From a checkpoint of a small image classifier: 149.1 epochs.
Rows from block 3 of a small image classifier, named by matrix and row number. Rows with one number belong to one channel. Each number is 200 + 30 x the weight over its row's rms, rounded and kept within 0 to 999. All counts start at 0. After the name is the row's rms in percent of the matrix's.
After each channel's rows are labels from the 100 images, of 14848, where the channel reaches its highest value: "top examples" is what is common among them. Only what is clearly more common there than usual is listed. The data: capsule endoscopy frames (Kvasir-Capsule).
# convs0: first 3x3 conv (model.blocks.3.convs.0.weight, 144x144x3x3, each kernel summed), inputs 36-71
# convs1: second 3x3 conv (model.blocks.3.convs.1.weight, 144x144x3x3, transposed, each kernel summed), outputs 36-71

convs0.77,091,235,183,212,204,247,253,165,224,164,207,194,266,203,208,206,189,185,134,136,221,180,222,219,210,238,203,236,198,195,204,157,111,174,193,221,209
convs1.77,094,198,186,211,179,144,178,172,192,249,185,207,176,161,164,262,181,197,175,168,174,191,210,178,211,202,191,197,203,215,218,158,225,182,217,194,238
top examples: finding: reduced mucosal view

convs0.60,114,212,197,216,192,190,243,209,204,195,209,166,209,245,213,207,181,303,196,156,192,250,198,221,167,225,185,109,193,175,242,229,222,165,228,170,203
convs1.60,100,180,202,189,199,186,188,227,219,217,231,229,151,221,242,182,193,161,195,279,223,171,210,203,203,207,174,151,190,220,184,189,221,184,225,205,240
top examples: finding: ileocecal valve

convs0.16,067,165,199,156,239,198,189,167,201,169,179,221,236,217,186,243,205,213,227,146,200,195,219,184,143,214,166,161,200,165,212,192,239,174,137,239,220
convs1.16,080,228,195,229,146,240,187,213,246,262,221,199,208,232,216,169,216,225,215,208,179,173,203,183,239,259,180,210,204,211,188,214,173,184,193,188,197
top examples: finding: ileocecal valve

convs0.108,113,231,215,179,245,189,219,227,186,264,189,210,167,159,216,193,212,234,216,176,192,206,145,220,155,191,224,149,253,145,234,198,213,224,151,210,201
convs1.108,100,195,253,220,161,207,182,216,197,184,192,183,220,224,227,175,154,145,245,242,174,186,183,195,192,207,184,216,157,195,152,178,200,168,208,214,192
top examples: finding: ileocecal valve

convs0.43,108,204,193,161,182,224,220,211,179,222,240,227,223,150,141,171,218,161,249,180,251,208,186,213,255,185,221,202,231,183,198,189,196,252,162,201,184
convs1.43,106,252,224,229,168,189,173,204,191,219,211,203,189,161,146,204,205,194,163,194,207,225,129,172,218,175,195,224,196,176,196,182,197,155,233,199,148
top examples: finding: reduced mucosal view; finding: ileocecal valve

convs0.131,123,232,216,183,227,208,191,203,182,165,225,168,175,185,244,192,211,199,211,201,167,182,253,182,157,185,187,187,205,237,239,179,163,217,253,189,179
convs1.131,113,157,206,222,190,209,192,194,199,200,215,193,220,207,183,229,165,232,244,234,185,209,181,196,231,201,185,197,216,194,169,213,213,217,166,172,133
top examples: finding: ileocecal valve

convs0.120,123,208,219,221,218,211,233,232,215,186,190,187,233,160,191,200,215,190,177,185,177,266,219,227,189,210,181,155,168,150,184,226,258,190,176,206,155
convs1.120,107,205,194,171,223,220,178,193,186,228,217,218,177,215,165,255,192,243,206,224,183,233,180,200,209,169,194,206,195,188,186,177,247,237,144,175,218
top examples: finding: reduced mucosal view

convs0.79,103,187,164,256,189,185,171,147,197,205,176,249,246,219,231,220,141,212,187,175,170,247,183,210,259,185,143,176,181,204,217,185,251,235,208,218,220
convs1.79,109,201,161,210,189,164,238,240,195,217,208,231,212,195,205,216,199,224,142,251,200,175,211,209,196,162,209,173,157,204,194,219,161,199,160,141,261
top examples: finding: ileocecal valve; finding: foreign body

convs0.35,106,205,209,220,227,161,195,177,229,199,175,233,199,227,263,171,258,235,187,198,175,203,167,214,188,219,199,186,205,173,172,181,152,211,227,166,203
convs1.35,107,210,212,203,223,149,212,238,166,188,188,200,236,268,208,146,193,227,216,205,211,177,268,156,196,190,229,222,167,220,220,198,200,223,190,206,251
top examples: finding: ileocecal valve

convs0.130,109,232,206,182,196,204,198,197,196,238,254,177,242,221,205,192,276,206,152,173,204,207,189,196,199,168,225,251,272,307,196,252,185,207,252,219,142
convs1.130,112,206,198,195,227,191,205,225,207,146,176,209,199,238,250,196,178,230,202,231,201,165,177,158,198,205,181,199,203,199,250,193,211,179,142,206,162
top examples: finding: ileocecal valve

convs0.135,094,194,208,244,210,200,182,160,182,140,234,209,166,210,228,197,205,235,162,186,229,179,175,207,215,206,190,148,173,164,239,218,197,167,206,184,199
convs1.135,094,234,196,191,200,150,192,187,216,170,162,192,232,197,175,188,199,240,178,139,222,186,126,192,173,173,211,197,243,153,149,204,187,124,227,231,202
top examples: finding: ileocecal valve